Rows from block 8 of the denoiser of a small text-conditioned image diffusion model, named by matrix and row number. Rows with one number belong to one neuron. Each number is 128 + 24 x the weight over its row's rms, rounded and kept within 0 to 255. All counts start at 0.
After each neuron's rows are labels from the 100 images, of 14976 (inputs lightly noised), where the neuron reaches its highest value: "colour at peak" is the nearest of a few named colours to the mean colour under the peak. Only what is clearly more common there than usual is listed. The data: regions of photos with short descriptions (Visual Genome). In brackets: how many of the 100.
# fc1: MLP up (model.blocks.8.mlp.fc1.weight, 1536x256), inputs 172-255
# fc2: MLP down (model.blocks.8.mlp.fc2.weight, 256x1536, transposed), outputs 172-255

fc1.407 [103 123 122 104 114 148 138  96 112 138 128  99  98 141 116 128 127 121 145 128 142 150 125 110 123 121 147  78 164 101 140 112 140 108 121 102 118  97 147 112  96 142 105 102  97 104 166  86  93 118 138 112 134 156 142  99 103 148 125 120 139 119  97 150 100  86 123 108 165  87 140 161 107 168 162 139 128  88 102 131  98  79  95  96]
fc2.407 [135 138 110 143 106 134 130 103 155 134 123 134 154 129 151  96 135  91 127  64 169 157  89 129 125 133 129 171 102  77 121 128 134 118 124 146 105 115 137 158  95 127 125 129  80  97 140 156 156 104 103 158 127 135 145 133 138 146 137 108 113 106 113 149 107 123 166  97 158 126 143 102 128 108 147 146 160 100 139 112 114 147 109 135]
colour at peak: grey (60)

fc1.503 [ 91 170 128  95 132 128 126 124 127 109  34  97 140  67 103 140 118 149  89 131 152  86 102 206 147 113  79 167 109 111 119 116 118 119 116 183 127 145  91 132 111 120 140 135  78 117 149 124 150 170  99 147 136 121 141  97 158 146 150 108 121 152 101 131  95 162 135 102 150 117 136 105 136 131 151 145 132 127 136 145 140 150 179 125]
fc2.503 [128 127 107 140 134 148 194 107 163 130 146 127 134 156 152  99 128 136 101 133 126 124 114 124 121 111 166 157 141  70 116 114 156  86  85 177 141 177 152  95 171 174 119 136 131 149 138 146 160 125 131 156 112 129  60  99 156 147  85  79 123 110 132 145 173 131 111 151  84 121 122 134  90 124 118 137 184 121 137 112 163 131 111 127]
colour at peak: grey (62)

fc1.757 [127 123 114 134 160 139  83 134 151  98  89 105 104 148 147 131 129 162 114 121 144 110 129  84 135 128 104 158 115  89 123 122 125 113 124 135 152 122 108 111 137 116 142 103  96 116 144 156 172  72 139 131 120 121 163 137 127 163 137 155 129 145 134 139 119 111 125 127 145 127 119 139 123 152 105 118 144  93 125 126 152  72 111 132]
fc2.757 [ 71  92 134 121 122 134  92 149  82 128 162 191 139  94 131 110 129 124 162 131 153 111 120 161 172 121 144 109 144 121 127 119 114 114 138 174 116 129 158 135 152 118 125 131 118  77 144  95 130 160 154 162 146 128  94 152 134 182 135 158 165 129  95 156 134 117  69 133 117 128 138 122 131 129 152 114 115 188 122 125  98 135 128 139]
colour at peak: white (55)

fc1.546 [126 169 183 122 129 128 137 145 127 149 139 123 131 137 126 131 117 107 139 153 139 159 139  92 148 149 136 135 113 128 129 110 187 124 133 123 136 131 104 130 125 132 104 125  87 143 109 157 140 128 138 134 161  90 138 135 157 132 111 138 155 126 141 127 136 110 133 140 131  99  79 145  89 105 166 147 119 160  69  98 136 104 146 145]
fc2.546 [101 132 177 151 130 118 112 120 118 146 115 146 123 137 167 112 136 137 149 151 149 137 150 126 152 120 141 101 114 166 139 160  70 128 109 179 141  99  91 124 158 148 158 139 108 145  68 132 146 116 104 110 145 164 156 126 127 115 135 117  95 145 143 144 135 168 141 137 148 115  89 130 141 174 136 148 132 149 112 147 105 161 130 145]
colour at peak: pink (37)

fc1.552 [ 84  83 114 121  87  96  72  97 144 126 100 108 123 116  97 133 144 144 107 131 123 120 123  90 162  98 120 120  78 187 118 107 106 143 163 129 185 150 159 132 115 140 141 124  87 115 213 149 116 103  92 170 134 111 153 119 163 103 156 100 156 125 129 156  78 117  95 115 116 107 171 120 125 169 117  82 119 145 140 108  88 155 117 160]
fc2.552 [ 90  95 119  96  96  98 137 145 150 147  98 109 101 169 111 118 119 115  99 114 124 119 136 126 151 165 178 109  94 154 130 139 113 136  94 119  86  77 114 153 118 155 131 138 126 148 173 128 120 119  92 102 108 119 109 113 186 110 174 114 163 135 126 127 134 113 141 142 122 118 109 126 121  99 117 156  86 125 148 119 153 117 154 105]
colour at peak: black (47)

fc1.415 [147 119 115 135 143 122 146 123 143  81 128  85 126 164 130 129 159 137 113 113 141 110 158  92 148 114 122 130 149 154 135 127 147 102  94 186 119 145 120 107 136 153 157 135 126 136 109 135 130 157 142  75 136 108 146 154 106 158 117 150 133 125 127 141 114 118 131 129 123 135 148 143 104 146 110  99 123 137 149 144 109 129 136 156]
fc2.415 [116 118 116 115 122 125 105 129 140 146 105 205 124 185 136 115 130 129 141 105 123 133 165 121 100 176 103 139 125  97 139 119 108  76 122 139 113 117 167 139 136  98 121 164 141 139 135 142 132  65 148 136  96 101 132 153 116 185 133  68 118 151  99 116 152 124 151 120 126 118 124 119 173 136 158 146 140 133 132 118 165  86 147 129]
colour at peak: white (37); pink (26)

fc1.516 [143 110 175 125 108 128 134 131 122 155 163 105 122 159 135 147 145 164 107 122 137 132 157 162 157 140  93 128 101 128 113 114 133  96 136 166 160 133 125 128  92 104 152 135 117 119 130 144 146 121 143 124 125 115 113 139 112 106  98 125  82  98 152 145  98 116 109 120  97 133 130  93 115 117 205 167 131 121 126 147 140 184 139 108]
fc2.516 [116 154 150 123 122 130  74 112 109 153 140 119 145 100 134 158 115 125 132  87 114 136  98 115 143 108 132 124  98 117 126 149 127 124 100 165  70  80 109  99 101  99 146 160 123 105 117 132 148 141 102 143  97 120 156 155 111 129 100 114 123 117 135 138 145 131 135 121  83 135 134 106 122  98  54 103 109 139 110 133 131  93  96 121]
colour at peak: white (26); pink (26)

fc1.413 [ 99  73  97 131 115 161 108 119 117 112 162 146 125 192 104  71 107 105 136 119 133 148 118 138 134 135  74 182 153 130 139 106 129 121 105 165 119 150 182 124 137 140 101 154  79 116 155 148 115 146 117 118 136 103 158 123 137 138 143 144  92 112 129 123 132  70 113 110 118 114 114 165  85 108 120 139 120 107 132  85 152 178 130  92]
fc2.413 [186 149 120 154 154 130  98 120 135 135 132 160  96 135 138 171 140 116 113  99 138 125 127 131 143 127 110 105 129 144 111 106 145 187 146 114 164 175 143 151 151 115 105 115 143 148 119 135  99  94 131 114 141 116 124 129  72 180 133 154 158 119 131 155 123 142 149 145 140 126 113 129 106 131 112 146 135  87 150  81 160 159 131 135]
colour at peak: white (73)

fc1.372 [121  77 126  87 116 116  86 134 120 107 104 127 170 107 104  92 110 127  96 103 143 164 131 129 121 118 124 130 108 121 151 123 143 135 133 108 124 119 132 157 183 144 115 112 142 106 159 102 138 111 118  68 131 146  98 104 133 130 124 128 146 121 118 126 170 152 184 112 127 121 143 106 176 119 111 134 117 128 125 158 181 117  88 128]
fc2.372 [111 118  84 128 125 120  94  98 162 137 109 131  62 154 124 188 119 120 103 185 110 125 176 121 146 115  88 117  89 136 145 110 158 158 105 128 134 124  72 116 174  75 104 164 134 105 160  89 102 135 109 160 156 121  90 123 148 136 128 146 155 151 136 121  73  98 134 115 123 118  95 147  99 110 127 139  89 112 130 187 129 142 112 128]
colour at peak: black (62)

fc1.746 [145 115 149 140 135  82 119 112 137 130 130 113 124 106 151 118 180 111 102 144 150 135  61 116 137 158 188  45 139 102 160 128  69 139 134 162 161 120 167 142 155 150 155 153 113 137  93 139 144 147 126 141 127 149 175  93 119 126 137 137 114 141 128 130 119 121 101 148 101 139 150 102 147 143  99 136 109 158 126 139 125 152 186 158]
fc2.746 [151 116  90  90 118 152 128 137 166 116 131 101 141 146  86 156 161 127 130 124 120 111  73 109 135 113 144 120 136  97 142 123 165 177 186 100 141 105 133 140 102  93 114  60 141 118 151 134 119 138  92 115 138 109 131 143 126 175 137 183 142 175 167 112 190 145 123 127 109 130 130  92 156 136 127 135 121 158 107 119  99 141 109 147]
colour at peak: pink (29)

fc1.373 [129 162 115 110 136 145 161 152  87 114 167 114 121 141 160 139 109 138 140 101 144 143 136 124 116  84 115 135 160 126 107 101 105 119  93  68 155 124  98 117 126 125 152 131 133 109 145  59 107 141 147  92 152 109 147 121 127 150 139 139 176  69 138 112 136 134 121 112  98 185  98 129 122 117 134 136 107 129 116 130 136 145 124  90]
fc2.373 [141 123 110 134 160 112 113 131 129 139 140  66 143 115 117 150 116 107 146 104 135 134 146 136 107 146 130 132 165 134 131 131 144 166 125  99 151  78  80 138 109 176  94 141 159 147 124 133 102 124 134 183  91  77 116  91 145 140 131 153 105  87 152 131  99 138 175 103 155 164 119 120 161 110 111 139 127 141 104 127 108 124  78  96]
colour at peak: pink (32)

fc1.391 [146 163 122 129 121 141 134 110 106 124 132 122 101  81 121  89 125 146 166 118  77 100 153  98 103  95 134 174 155 133  93 107 113 114 144 152 128 103 119 106 116 127 138 107 124 154 125 116 151  82 119 137 130  97 109 143 106 174 112 125 117 109 136 133 107 136 120 139 126 130 124 114 160 150 135 127 116 146 151 131 138 157 184 117]
fc2.391 [127  80 130  98 100 140 117 107 111 122 157 153 159 165 137 138 134 127 163 125 110 107 104 137 118 144 167 110 138 165 112 122 119 137 135  88 127 144 129 132 106 129 144 137 143 144 123 109 151 118 159 112  94  97 125 108  99 124 122  84 146 114 116 122 161 135 133 149 121 131 133 109  79 116 122 124 110 127 124 110 138 151 174 124]
colour at peak: brown (61)

fc1.164 [147 140 114 150 136 136 206 114 117  97 141 117 112  76 117 141 125 154 135 127 143 131 142 114 100 143 131 153 102 113 132  92 103 137  93 138 149  92 117  83 164 114 116 128 103 159 100 105 144  69 122  90 121 121 101 114 131  84 133 152 131  99 135 134 102 124 108 121 138 113 117 120 180 110 102 131 143 106 140 153 138 139 157 123]
fc2.164 [144 162 131 132 102  80  50 106  90 142 182 152  91 137 116 111 113 106 139 124 107 124 126 171 100  86 108 131 146 157 124 111 111 137 165 143 123 177 114 138 134 127 104 104  77 112 105 119 157 130 134 134 128 119 148 133 132  81 154 142 108 106 140 157 158 113 134 136 150 153 129 105 133 204 136 110  62 169 160 133 134 185 147 123]
colour at peak: brown (65)

fc1.227 [175 136 148 125 124 131 120 146  92 173 157 161 102 105 194 158 147 121 146 130 126 182 100 164 126 147 109 166 148 112 121 137 132 150 130 107 113  70 132 139 106 134 118 141 143 129  57 164 123 135 131 140 166 141 142 122 124 117 126 125 131 171 146 140 162 120  71 137 137 137 109  85 152 177  76 119 121 128 135 121 155 121 119 150]
fc2.227 [ 70 102 130 132 148 130 142 141  82 129 144 119 160 108 146  83 117 117 125 129 100 140  95 133 137  82  65 145 115 114 114 124 141 144 100 106  92 151 160 132 122 133 123 131 136 140 106 103 145 152 117 113 155 105 155 111 140  82  87 130 143 154 137 180 166  77 119 134 152 126 128  52 143  99 133 117 104 134 155 118 142 137 107 121]
colour at peak: pink (27)

fc1.27 [122  99 122  98 104 110 142 115  73 112  91 159 134 112 111 156 119 135 119 106 113 168  92 141 140 119 149 122 138 127 120 111 131 126 124 131 148 141 117 122 158 181 116  82 122 153 128  98 112 135 146 128 112 185 127  99 148  97 101 139 152 106 119 134 178 129 141 102 132 130 128 106 109 157 106 154 110 137 114 111 145 166  97 134]
fc2.27 [143  81  81  92 126 131  59 140 134 150 119 140 118  92  94 112 116 141 124 131 129 156 168 132 150 147 161 182 170 134 132 157 151 139 147 164 124 114 109 131 112 104 166 144 131 140 100  96  88  96 124 149 103 109 158 126 137  98  98 104 126 130 150 145  97 101 144 145 142 125 147 145 144 117 144 131 110 146 128 120 125 116 139 119]
colour at peak: black (29); blue (25)

fc1.250 [124 122 135 104 126 136 159 124  73 131 143 112 102 145 105 145 133 107  95 112 138 124  95 156 166 148 134 150  88 128 122 115 150 126 126 178 135 121 105 136 146 130 104 134 129 128 120  97 210 149 151 111 138 109  84  83 117 151 127 104  86 145 158 130 141 115 147 132 104 132 143 114 101 135 115 156 109  85 119 109 165 148 122 156]
fc2.250 [163 133 144 124 147 119  89 155 118 123 144 112 153 128 152 131 146 176 133 134 117 157 140 119 139 124 159 137  91 120 156  94 113 146 122 170  79 126 130  95 126  96  99 105 160 157 140 125 227 132 120 153 106 161 174 129  98 167 166 102 136 143 140 145  82 100 131 108 107 126 107 144 153 139 141 132 118 151 141 158  87 116 167 122]
colour at peak: grey (64)

fc1.551 [ 93 151 143 133 121 107 108 125 123 103 140 117 109 143 137 141 139 132 128 113 135 117 128 127 135  98 103 161 100 100 121  79 177 109 147 140 127 130 115 101 148 122 128 138 114 128 122 139 119 128 127 104 159 157 150 108 132 151 129 106 164 151 135 115 122 113 150 138 170 115 131 131 155 135 141 100 124 156 151  99 142 110  91 113]
fc2.551 [118 169 155 116 141 141 110 129 100  70 108 148 143 153 133 106 154 120 152 112 114 133 131 141 177  94  90 141 139 132 119 172 109  92 133  93 125 138 107 117 132 135  90  99 134 132  65 156 115 108 134 104 123 157 103 165 100 126 118 114  96 157 117 137 120 147 113 140 127  80 135 145 148  99 135 164 129 136 146 163  73 111 127 108]
colour at peak: grey (62)