config = dict(
    image_size=32,
    conditioning='text',
    text_encoder_norm='layernorm',
    text_encoder_activation='gelu',
    text_encoder_mlp_ratio=6,
    activation='gelu',
    inner_norm=False,
    kv_group_size=2,
    positions='sincos',
    muon_scale='original',
    steps=15500,
    batch_size=128,
    epochs=9.8,
)
Rows from block 2 of the denoiser of a small text-conditioned image diffusion model, named by matrix and row number. Rows with one number belong to one neuron. Each number is 128 + 32 x the weight over its row's rms, rounded and kept within 0 to 255. All counts start at 0. Numbers have three digits each.
After each neuron's rows are labels from the 100 images, of 14976 (inputs lightly noised), where the neuron reaches its highest value: "colour at peak" is the nearest of a few named colours to the mean colour under the peak; "top examples" is what is common among them. Only what is clearly more common there than usual is listed. The data: regions of photos with short descriptions (Visual Genome). In brackets: how many of the 100, against the usual share in percent.
# fc1: MLP up (model.blocks.2.mlp.fc1.weight, 1536x256), inputs 0-127
# fc2: MLP down (model.blocks.2.mlp.fc2.weight, 256x1536, transposed), outputs 0-127

fc1.641:116122125093138130125122123117134131154145139138100137160102148147109130125124077159181114199108138085171107103159152071168112119089140073143145041132146129109175128115165173092057105212094153123118151143154082130118091062107128190155130105137109100143105183138094067126176093118206140108114104132138200048187190151118149112161135113128078156111150144131075147103159140131096144199103
fc2.641:106139115102135102116127149116129085084121128124144101065132153123038132077152164092178126168166149142171130108127135041162124133168098173145133070163091100170110183122089163088119104083098135140154125105092126130143169130124128086140136110100141095100079134234154174155164120106235124106201143168127078171106141137095144094106127140102112152048102124136152161159103175105143148153208
colour at peak: green (35 vs 0.8)
top examples: text has "green" (27 vs 4.5)

fc1.623:139119141126117132152122149109145131110115255100127121133112142111111137154128122105069112125122121098094102083112124106124100129145164123084164172165116144249135124138177143119208147116121142118119129128163128119114149149108125125113110130162146096118122133092124185107166146160115125108127120102123195131120167101142097224094136130135098150153135107140183111131111107127145096112104
fc2.623:152159160115099119111123143123137143066143091110125114120133156148102116138159172138147142255143147125090105129160136084155122109159127120193127138122130152180163070152081118075051156162121133137169129096114158139104116136104104154137154121150095096125114098109172146100094061146119150124156129059169099135135133093144109136159136116089113186154175108156104094107113106139141106000154
colour at peak: cyan (33 vs 0.9)
top examples: text has "blue" (26 vs 4.9)

fc1.76:141119119148146119121135122117118122143117161144135101127118118105126114115126255111143124135118230211138131094168116116117119146120107106132121118133170151074108132129107002126134121088129144099120140132125130117121107158082144142122122142126131103121138106082124117110025157020171120101091122071126145069147060140129125111142117116130153114114133138101121119099107145132126117111133
fc2.76:136114135136112121164128118086117145078089185102121129150135158119085109114167048131086121139142077184127131111144128124149137167172132147141116105095151116101136255144131059116122117236113145140125126132157138116136133134065118085135135117112117124151139159188145153134062101014099140121170116131104140118157135116125150087122120173113141139153090131039150119109083099124187135083140
colour at peak: red (68 vs 0.7)
top examples: text has "red" (28 vs 4.4)

fc1.391:121123130122171129151132118151123143145110134135133112124119114130144123135097225143096134136123183255136136135120132136110123133134125110116137112159145170166142135120132053131154140089103153124129135118127124123123117115114122140127119124137148113128120064162136128130112187003162121211107113084119132040117073128124131168138114119136127142134151128121101140121122115141136105126119
fc2.391:122122137120110139127155139092111141075115130114139132138126127130120141114154082137113104167132131183182111142183138122193116142146133128146118127087118151128133244141143122108075110216148166131110122117124123145135132145016138086174109134135144096151110080168152164126144176048019123137192112146159108118130107127129147076138122143107121124113063124096154143105057085125178129115110
colour at peak: red (87 vs 0.7)
top examples: text has "red" (32 vs 4.4)

fc1.476:128148113097133142116120138111123125096150146129126147116129131109183121116130122122039126139116183000110145082207148138119103097120105148130125122108144113120128134127125131133140126071117123121137117140131131120130140208090135152139128142123128110131125098143142104146000232041073110206154143146106131125112115119132109083128116120112120127145122127120135137162107135141144140100136
fc2.476:126125119135139125150036127192138113164119095127115138143129131150215142109134139154088125119121081060140121139105132118081096090085137121167117133084106193107136154134136112138119128119126090125134138068103131086137089142255119174101149122159140140136114127116106116131039156040187130138032112118144151082137113140153119156141144103171125127241194172148092122099088171158110177125143
colour at peak: yellow (57 vs 0.5)
top examples: text has "yellow" (32 vs 2.5)

fc1.653:116128132116142115127117123148126117155092008132130113132163133136181128135137085135178123131133183143134139142110132126131124137132139128126129125137139134100163125127141111127098149174122091136105147119141137133121110108196127101134120133134150097123136169131132162114180225083027165000128121118130116221127116111122141164134170109118135113106110147151124130119152093130124144131145
fc2.653:133123172127118130132088124168110129125112078161095149135127129127157118149102219117192137000105148112116140146084116138126164098158123110111121135131139152104106136119159079140126115026131125134124123166130170094115124102095146111112152139120103140117113088161157071126189255136182108127099149060114134123148120121122117178105145098144140118121115095171149121105156130138101102196130
colour at peak: red (74 vs 0.7)
top examples: text has "red" (29 vs 4.4)