config.toml
model = "text-conditioned image diffusion model"
dataset = "regions of photos with short descriptions (Visual Genome)"
train_examples = 203450
image_size = 32
horizontal_flip = true
conditioning = "text"
arch = "dit"
objective = "v"
cond_dim = 256
tokenizer = "char"
vocab_size = 61
text_encoder_width = 256
text_encoder_layers = 7
text_encoder_norm = "layernorm"
text_encoder_norm_position = "pre"
text_encoder_activation = "gelu"
text_encoder_mlp_ratio = 6
text_encoder_head_dim = 64
text_encoder_fused_qkv = false
text_encoder_bias = "none"
text_encoder_qk_norm = false
text_encoder_parallel_block = false
text_encoder_inner_norm = false
text_encoder_drop_path = 0.05
text_encoder_positions = "learned"
cond_dropout = 0.1
norm = "layernorm"
activation = "gelu"
mlp_ratio = 6
head_dim = 64
fused_qkv = false
qk_norm = false
inner_norm = false
kv_group_size = 2
patch_size = [4, 4]
layers = 12
width = 256
positions = "sincos"
residual_init = "zero_last"
optimizer = "normuon"
muon_scale = "original"
lr = 0.016
momentum = 0.95
nesterov = true
orthogonalizer = "newton_schulz_5"
adamw_lr_other_params = 0.0027
grad_clip = 1.0
steps = 15500
batch_size = 128
epochs = 9.8
lr_schedule = "wsd"
decay_fraction = 0.3
final_lr_fraction = 0
warmup_steps = 460
weight_decay = 0.02
adamw_weight_decay_other_params = 0.01
Rows from block 6 of the denoiser of a small text-conditioned image diffusion model, named by matrix and row number. Rows with one number belong to one neuron. Each number is 128 + 24 x the weight over its row's rms, rounded and kept within 0 to 255. All counts start at 0. Numbers have three digits each.
After each neuron's rows are labels from the 100 images, of 14976 (inputs lightly noised), where the neuron reaches its highest value: "responds to" is what is common among them. Only what is clearly more common there than usual is listed. The data: regions of photos with short descriptions (Visual Genome). In brackets: how many of the 100.
# fc1: MLP up (model.blocks.6.mlp.fc1.weight, 1536x256), inputs 128-255
# fc2: MLP down (model.blocks.6.mlp.fc2.weight, 256x1536, transposed), outputs 128-255

fc1.581:119113110113147136107117137104106137133191090150147132099111106130132123156116156104100138144150094114131154132162116092120134119106140130101126120121171129130134136153144157148119160145125131147135119149148143075176125125127196131153146144133093104133109184125138123148139111139098120157132171100124125146147137123101137127173129100146120151069119111154171118145123091127156133127123
fc2.581:164142110131164136117099140157128131111110110121153087139130135104117126120128182067142143129144176119135128116161109127153124145121135090127114138147158144096139133124126122125112152133106137136127098139129173150095129155121228108133136118107092152148123089104161142135108117135124118123103162141131129122111126117126122132134163139132136133190113103125166130114130089107115126133116
responds to: text has "red" (25)

fc1.0:137123135109083164126129140169124125121159137144120127140126140162155132131149119141125096103117129122144171127183094143169136101142112159106128132128144118133085145121146134127151075152152133121154095115128130144137093093092146159139126119143134062145129146068134144136115119160117120088133135127170113133141140143129138129131114126160153119063145126100169126125113137158115131144105
fc2.0:117104123153127123143134135108104097104129107144111097112122126095112151139126144112124110145093130143122081141204188136147092159148128143129139151124127146143148097118143117121133090151167117135141146133127145129135159152088146076119134091115118095144133130101136113141145116115115110088147115136134152142116123126126167111130105112123118155173129170143159107110104128128137141122100
responds to: text has "red" (26)

fc1.654:124115158144106131097150121125114169149190146131085113127132150103152112138151116145126155122153142132132146095143118127103138128132126155127143150115150064111132152123149180125128128135143106110119136117172098126107119128099152095093125092131117126093137138099141130120140108171119149100154107087130098143145132124127120069150122113160134142093115092128127130117151140123169136154155
fc2.654:092134169145151089149121120122102171093113114132155142125070171138176086136137130163075129126086115126116117100137147124138128120118149104116126110123117115135120163163120125126151137115044134107119149137094134113139144145065153129152135044134130127145166130120107124131115139130115116146117093106149180132135124151131154094124142102161080115122123105144148096105127152150148167137140
responds to: text has "red" (25)

fc1.85:143121115160104148104114093113106127130170148136151119092148142116204120085126126140152132137114127134129126118122137114113083172104151094125145159107120123187110140160126121104106129132160124092091116143106146120140123170130131130132150106070040069160148137149140116145092141116138118129152100147128134046133111142131137141110104107128170123120116138148147113115153105093127110124117
fc2.85:123129120119169089097125116133061110112133103104126126101153139131093198102129109106109127098097131097158129139128129130104130156125146163129113164145105124169136096144114133181110125096121122146106117184135080172125107088123120136117144159116066162125179106116109125147133135104167140124105073121092109177147232110113087141109110132133114130132109158114108154118166135127167145114130
responds to: text has "zebra" (33)

fc1.240:127132139125102105144112130132051124103117089145111160137151116140126103152107199152127118159155126180076136130113132124165117109200144186122145075105118116104104140078173108090122117136147120133101110115101081097159145104134118126105130127119085144196141127131143098178122121136127115108112133164123118101100089141127105135091077112128162139108136084112145130116070153144163161151140
fc2.240:135121131129109121097136158119076166148126123168082120140160157125131164074142124114130149116130124121161130127123116111177158136184072130126136133130099142122124155127141151159131128144137137110136142194145111135112110221132119137175070127130119143187135105127107113169141131166136112112129122126103111143172202133137114081135123105136155133135137122120125140115081130115113139144131
responds to: text has "sign" (46); text has "red" (33); text has "white" (29)

fc1.659:116151137070124096108121126111100138087126124152179119172144179134078113122101089081104112148130116170157115131116095134104068110114150110163147149126079168111114140196131096070116129130098125154121137104104083127135168146135115126157161168167108101130101153158142157174107124136092113128179136189131089131102133140176114108115097111143121115119121160134119109125147108099122136163107
fc2.659:122150101121167121101115183127120125104127122141120123143141093131144120125127084087189128131100124130133128145125115129144126157058161102123104157122108068117147093136091133082138128144137118121111150113095110148145178109127129121196172111101151138161139147123128138164121134110092134143130136148133122109084127104104084077093101183122128129131167129147096138156096128111163089085124
responds to: text has "sky" (48); text has "blue" (33)

fc1.75:115123129153171083179127134124119142116124130132083115096099108126119113144166142081103130114176121118104101131133164128147121124135136185140131108165126059156129125115159134096152131105102146105130159132143130123164079094110144149120104126097102115147134107134176131100165172125076108119138136186112142079107123193122144130122108099132128118125172156154150163139088108107148177169130
fc2.75:171109129120137164117094130104129129118139109090122184157081130130151117110090142184148113072122147151109139156101103092154123151189128126130103103144158147081124127129086143150139148161122141127123135144136083109106088142171129125153105164105138108169143102085131126129120111161088139126081085139113176138114134124146100151105177132132160122110104108162130117086136089114157110141137
responds to: text has "red" (30)

fc1.621:138118097106083050107109150120131120102133146121129127123141143126132131131110082101136143143104121130151132140105128096102119091090153127126124152109029133119099102131130147101110117103145128168186210143189122076056108126105106109114180151144120114094104124116116149104087116109112132143155150155114140115176075056101139134131120094129121126120120111141156118129119105134153137156115
fc2.621:171101122067168194104127138128139116135138137121149123131146128128135117121143118118127115115112126128171127122137129133078045025099128097117124130127142101113139107134149115092112130138121119080141167064116106100067105153134134125124122163157155175165147100135132113122110125165173143110105121134147097141171133140144104164113195111128123120116155165127106134105105128116080142134133
responds to: text has "man" (26)

fc1.254:132100163058072123110123163135090113146141093161154125141171084143089113133136118140123133135136131136161135104106112122115120171084171146141132131124054165113099118142121131127115138142094131167081142122092117119070136110107125109154145141090085098136086154097130110128135140156067117130103107165143118127128121139098105129092114139127130133119111110148121134118170136129147144124123
fc2.254:071166095131146131105107152127075144114168121161157117163110107124136154167123133160104134108102121087155124146117121107132142135108174121129119105121149108126127116128139134137114128126130131127146103095120091101021132108135123127181174084119115128134185096137158126156120106164101129115135115171145141123085172083130125103137134172119132126134111123163141143148117122133110120052119
responds to: text has "sky" (30)

fc1.247:108124090047207111123118150129116142133103094163153120115179124126119119123115132105124105145091131125155126068118127149126123136147149111130156075125088126150099126116133177121115143112145153101084148136099133150148108103121136112113144153095096144145124105135088131086137125104156125161074164123122136110148110155115141144128125136141118110136106139133130091140127118131137094141125
fc2.247:103146119117108102108124111129123135074142158118103116141096101127132105132135102196102125149129129166123127104127119121142139131122142128128151134144161150132124146159129137108143122129073117142117148155147122132173152123129128152122136196118139119096133057130133145106098090154109173151138098123152139120130076145171223121098114123124107124128120134135171108128105134134155074134119
responds to: text has "sky" (32); text has "blue" (27)

fc1.238:168161134125149156132125087140145130082152134124140130137126091121132116145125061107092129115169126188064123124115129124153110142112167128127132125135098098115105124167138131119130145141152132104128077087137086119141165134135144147153163149108131147136127095136145116110113131162162139119155148142111135083103163120146118103127145135130137132138170149107153160128098146136134106163131
fc2.238:135111138109130117105152108138114132166118112124098114108142103132076151041163127116128140138163129098174122154131150120102174192129129132101149127111103147129158112175139148120127121121156120151143132175153123114142109093148103138105076168117151151185133110112145165147124116129161121128165137105143137162158145139108146146136119074121130130128143160127121134066142145154118149143106
responds to: text has "sign" (25)

fc1.15:113112127139139171104118128132201083134132101151155091154129125102120083109132137098126137092148116099114065127105123125076097108130129124107120111155138121130111102125149081078118125120096136142105152135175092118100127145165148119169144102119125128088137082141108133143117072141111110135109129135136133154114133155119103165120098136132119110058122121118144132130104084153185131151130
fc2.15:116127134084141142120125157101121150127163128141140157118100138145074145152142124160128150185096144098101188145124106111117103141133132109109125107089111146128131136118104134136132128128139110119122145132116089135119136127175157159066131148143114136115113168100112146144129161120123133111130112113123121100149118168149142142114119141127149151210123133105147117092121136176124127120119
responds to: text has "red" (28)

fc1.335:108157128118101102059145140132139135088168145146148136156125156143077139114123095084121124129127129109133128130124148141121145110123153100145114141102106115139143156131158160127134134134114141168095132096123137125155145170119135096167170153096138086144125113133138121146117141154115124142130104185126131086125136134161098099112142135104136114144124135111128129125132124134094149152113
fc2.335:085112164136172129104146152119149120115130112148083126133146107143148102161139123136090159101100127132136122172131150124108123167090078146164132153120102132120125075129103183119118125120151118135164084095157106127150128161133128122159155109120133083120136131116145145164178129157092132157157141124132098126071154104149115116102125118118103129124087117147114162196137128112133132086125
responds to: text has "sky" (27)

fc1.92:145136118095129108139094090115161150136101128153123102133136114081142123105171112117132080128168138140112120139145140088127098126142133140130123077108111126115127121105138107156134131132158190128134116132124153122113158084120162122123119130141108082125133113134156135146131085127123127121110113136133127128087144106075141150148090127171163127086159122152144092117129054152109151152193
fc2.92:124137168129134094123142124099120172136128128139125142142136124151091105117129127119102111103139093135103138136118097097130131169158108118096104108126119122119130134105118100120087150131129063101124113120128101156121117131133160126142117124104131125129162150117100123130120114141127130159160143131093117108144120127118122141161123075157118120155137126124135087108145084176093098148193
responds to: text has "sign" (25)

fc1.202:122098142122141162103164144143125134151126159136120130147158077121162153125138172100132160154149137155129137122138121116159135120147120147155132163123116124097147133192116105126129129125119133165203132140131165145153127093125128134153136113059132158146136133133113136128104119154183157089102122160156137150115114147124109110126163126138150139117088130122110121101148153137150141089134
fc2.202:114102101123118180063137129124121152149102148131107123152165081133097150149124091128121115095183131128090120103122127121143163147104099173125103115120109126103085168125159118121121121131096124115144107173146115113107104107153130137117134078100107106106097137145133125140132108140130121126133133174138110167176124172121134123159104078117111120128154115124133111207177145125121075101135
responds to: text has "black" (25)

fc1.757:094131114160166129118123139130153106142127121122120069112128144162096054113179115148125127120131211128122069139082119108138125136138111160111143133110132132163151123100128119118126103131131086141131163106103166137098121077099128169154131129126086120153106105128139092152140119169139119106131129137154114145096144109094132143130126138141138160177149096114122114130114067111114168150088
fc2.757:147125117129128081126131134127139090144134140113112191143104147074072123155142155112144133112120055138106192124082129112155115118117116156115080129150130145135115134122126141132132086145097178139126096136143146118149116119112119094169127128130108129147143113148130194139137123155123129125123140121135093126081132150149114097131118103143131096057120123165118111107121060112152140121095
responds to: text has "red" (27)

fc1.562:139118146115115111131158116093126108126132080122175087096108155185187126139169136133135125193159100117124111125136120097115113127120117161119157108140146136113142154128138126105161133146152178121109152137134130094132139142160131139123138115099109116137137122094131114155132168117119124120128144120122126125126144127128134140084142147113156101116140127147139130126098117105109130134196
fc2.562:113127114150150109119139111179104078115110116118196171145167171068126160120152121180099120128126168135100150150117110154120158113092098084127097128121165146151137107085134146129126127139129064150129157125137125126122111147147137093123095159116102128132102125076105138144094126134142132138112114123162142131151128128130145131117129123109123151141152143101101145108113138108134083153148
responds to: text has "red" (27)

fc1.48:176169098136099112145126130128129121112137121118116149087126099136094103112140136118143098089158144215145130121141130103148093101133176127108117161127152121161129141131120073076138088205132126151129122106128144163118148123140125145116118132102109129212127076140144115139075105107128117116152152118082142092108132128116110174134095128112160122086098155105136106116135150113122123164124
fc2.48:103125135115131110138151139139096126122107126136066131129109117123118151118106135098146145105143131140152123153121161095114170148155143143126110118120069167170147151178106125155116101143124136102135128155139115153131121115137132128113184125075140135232146138142132115083137151107135123115153155131126107149138168112144117142155137128118111124139163147123087144105145127108111096129134
responds to: text has "zebra" (27)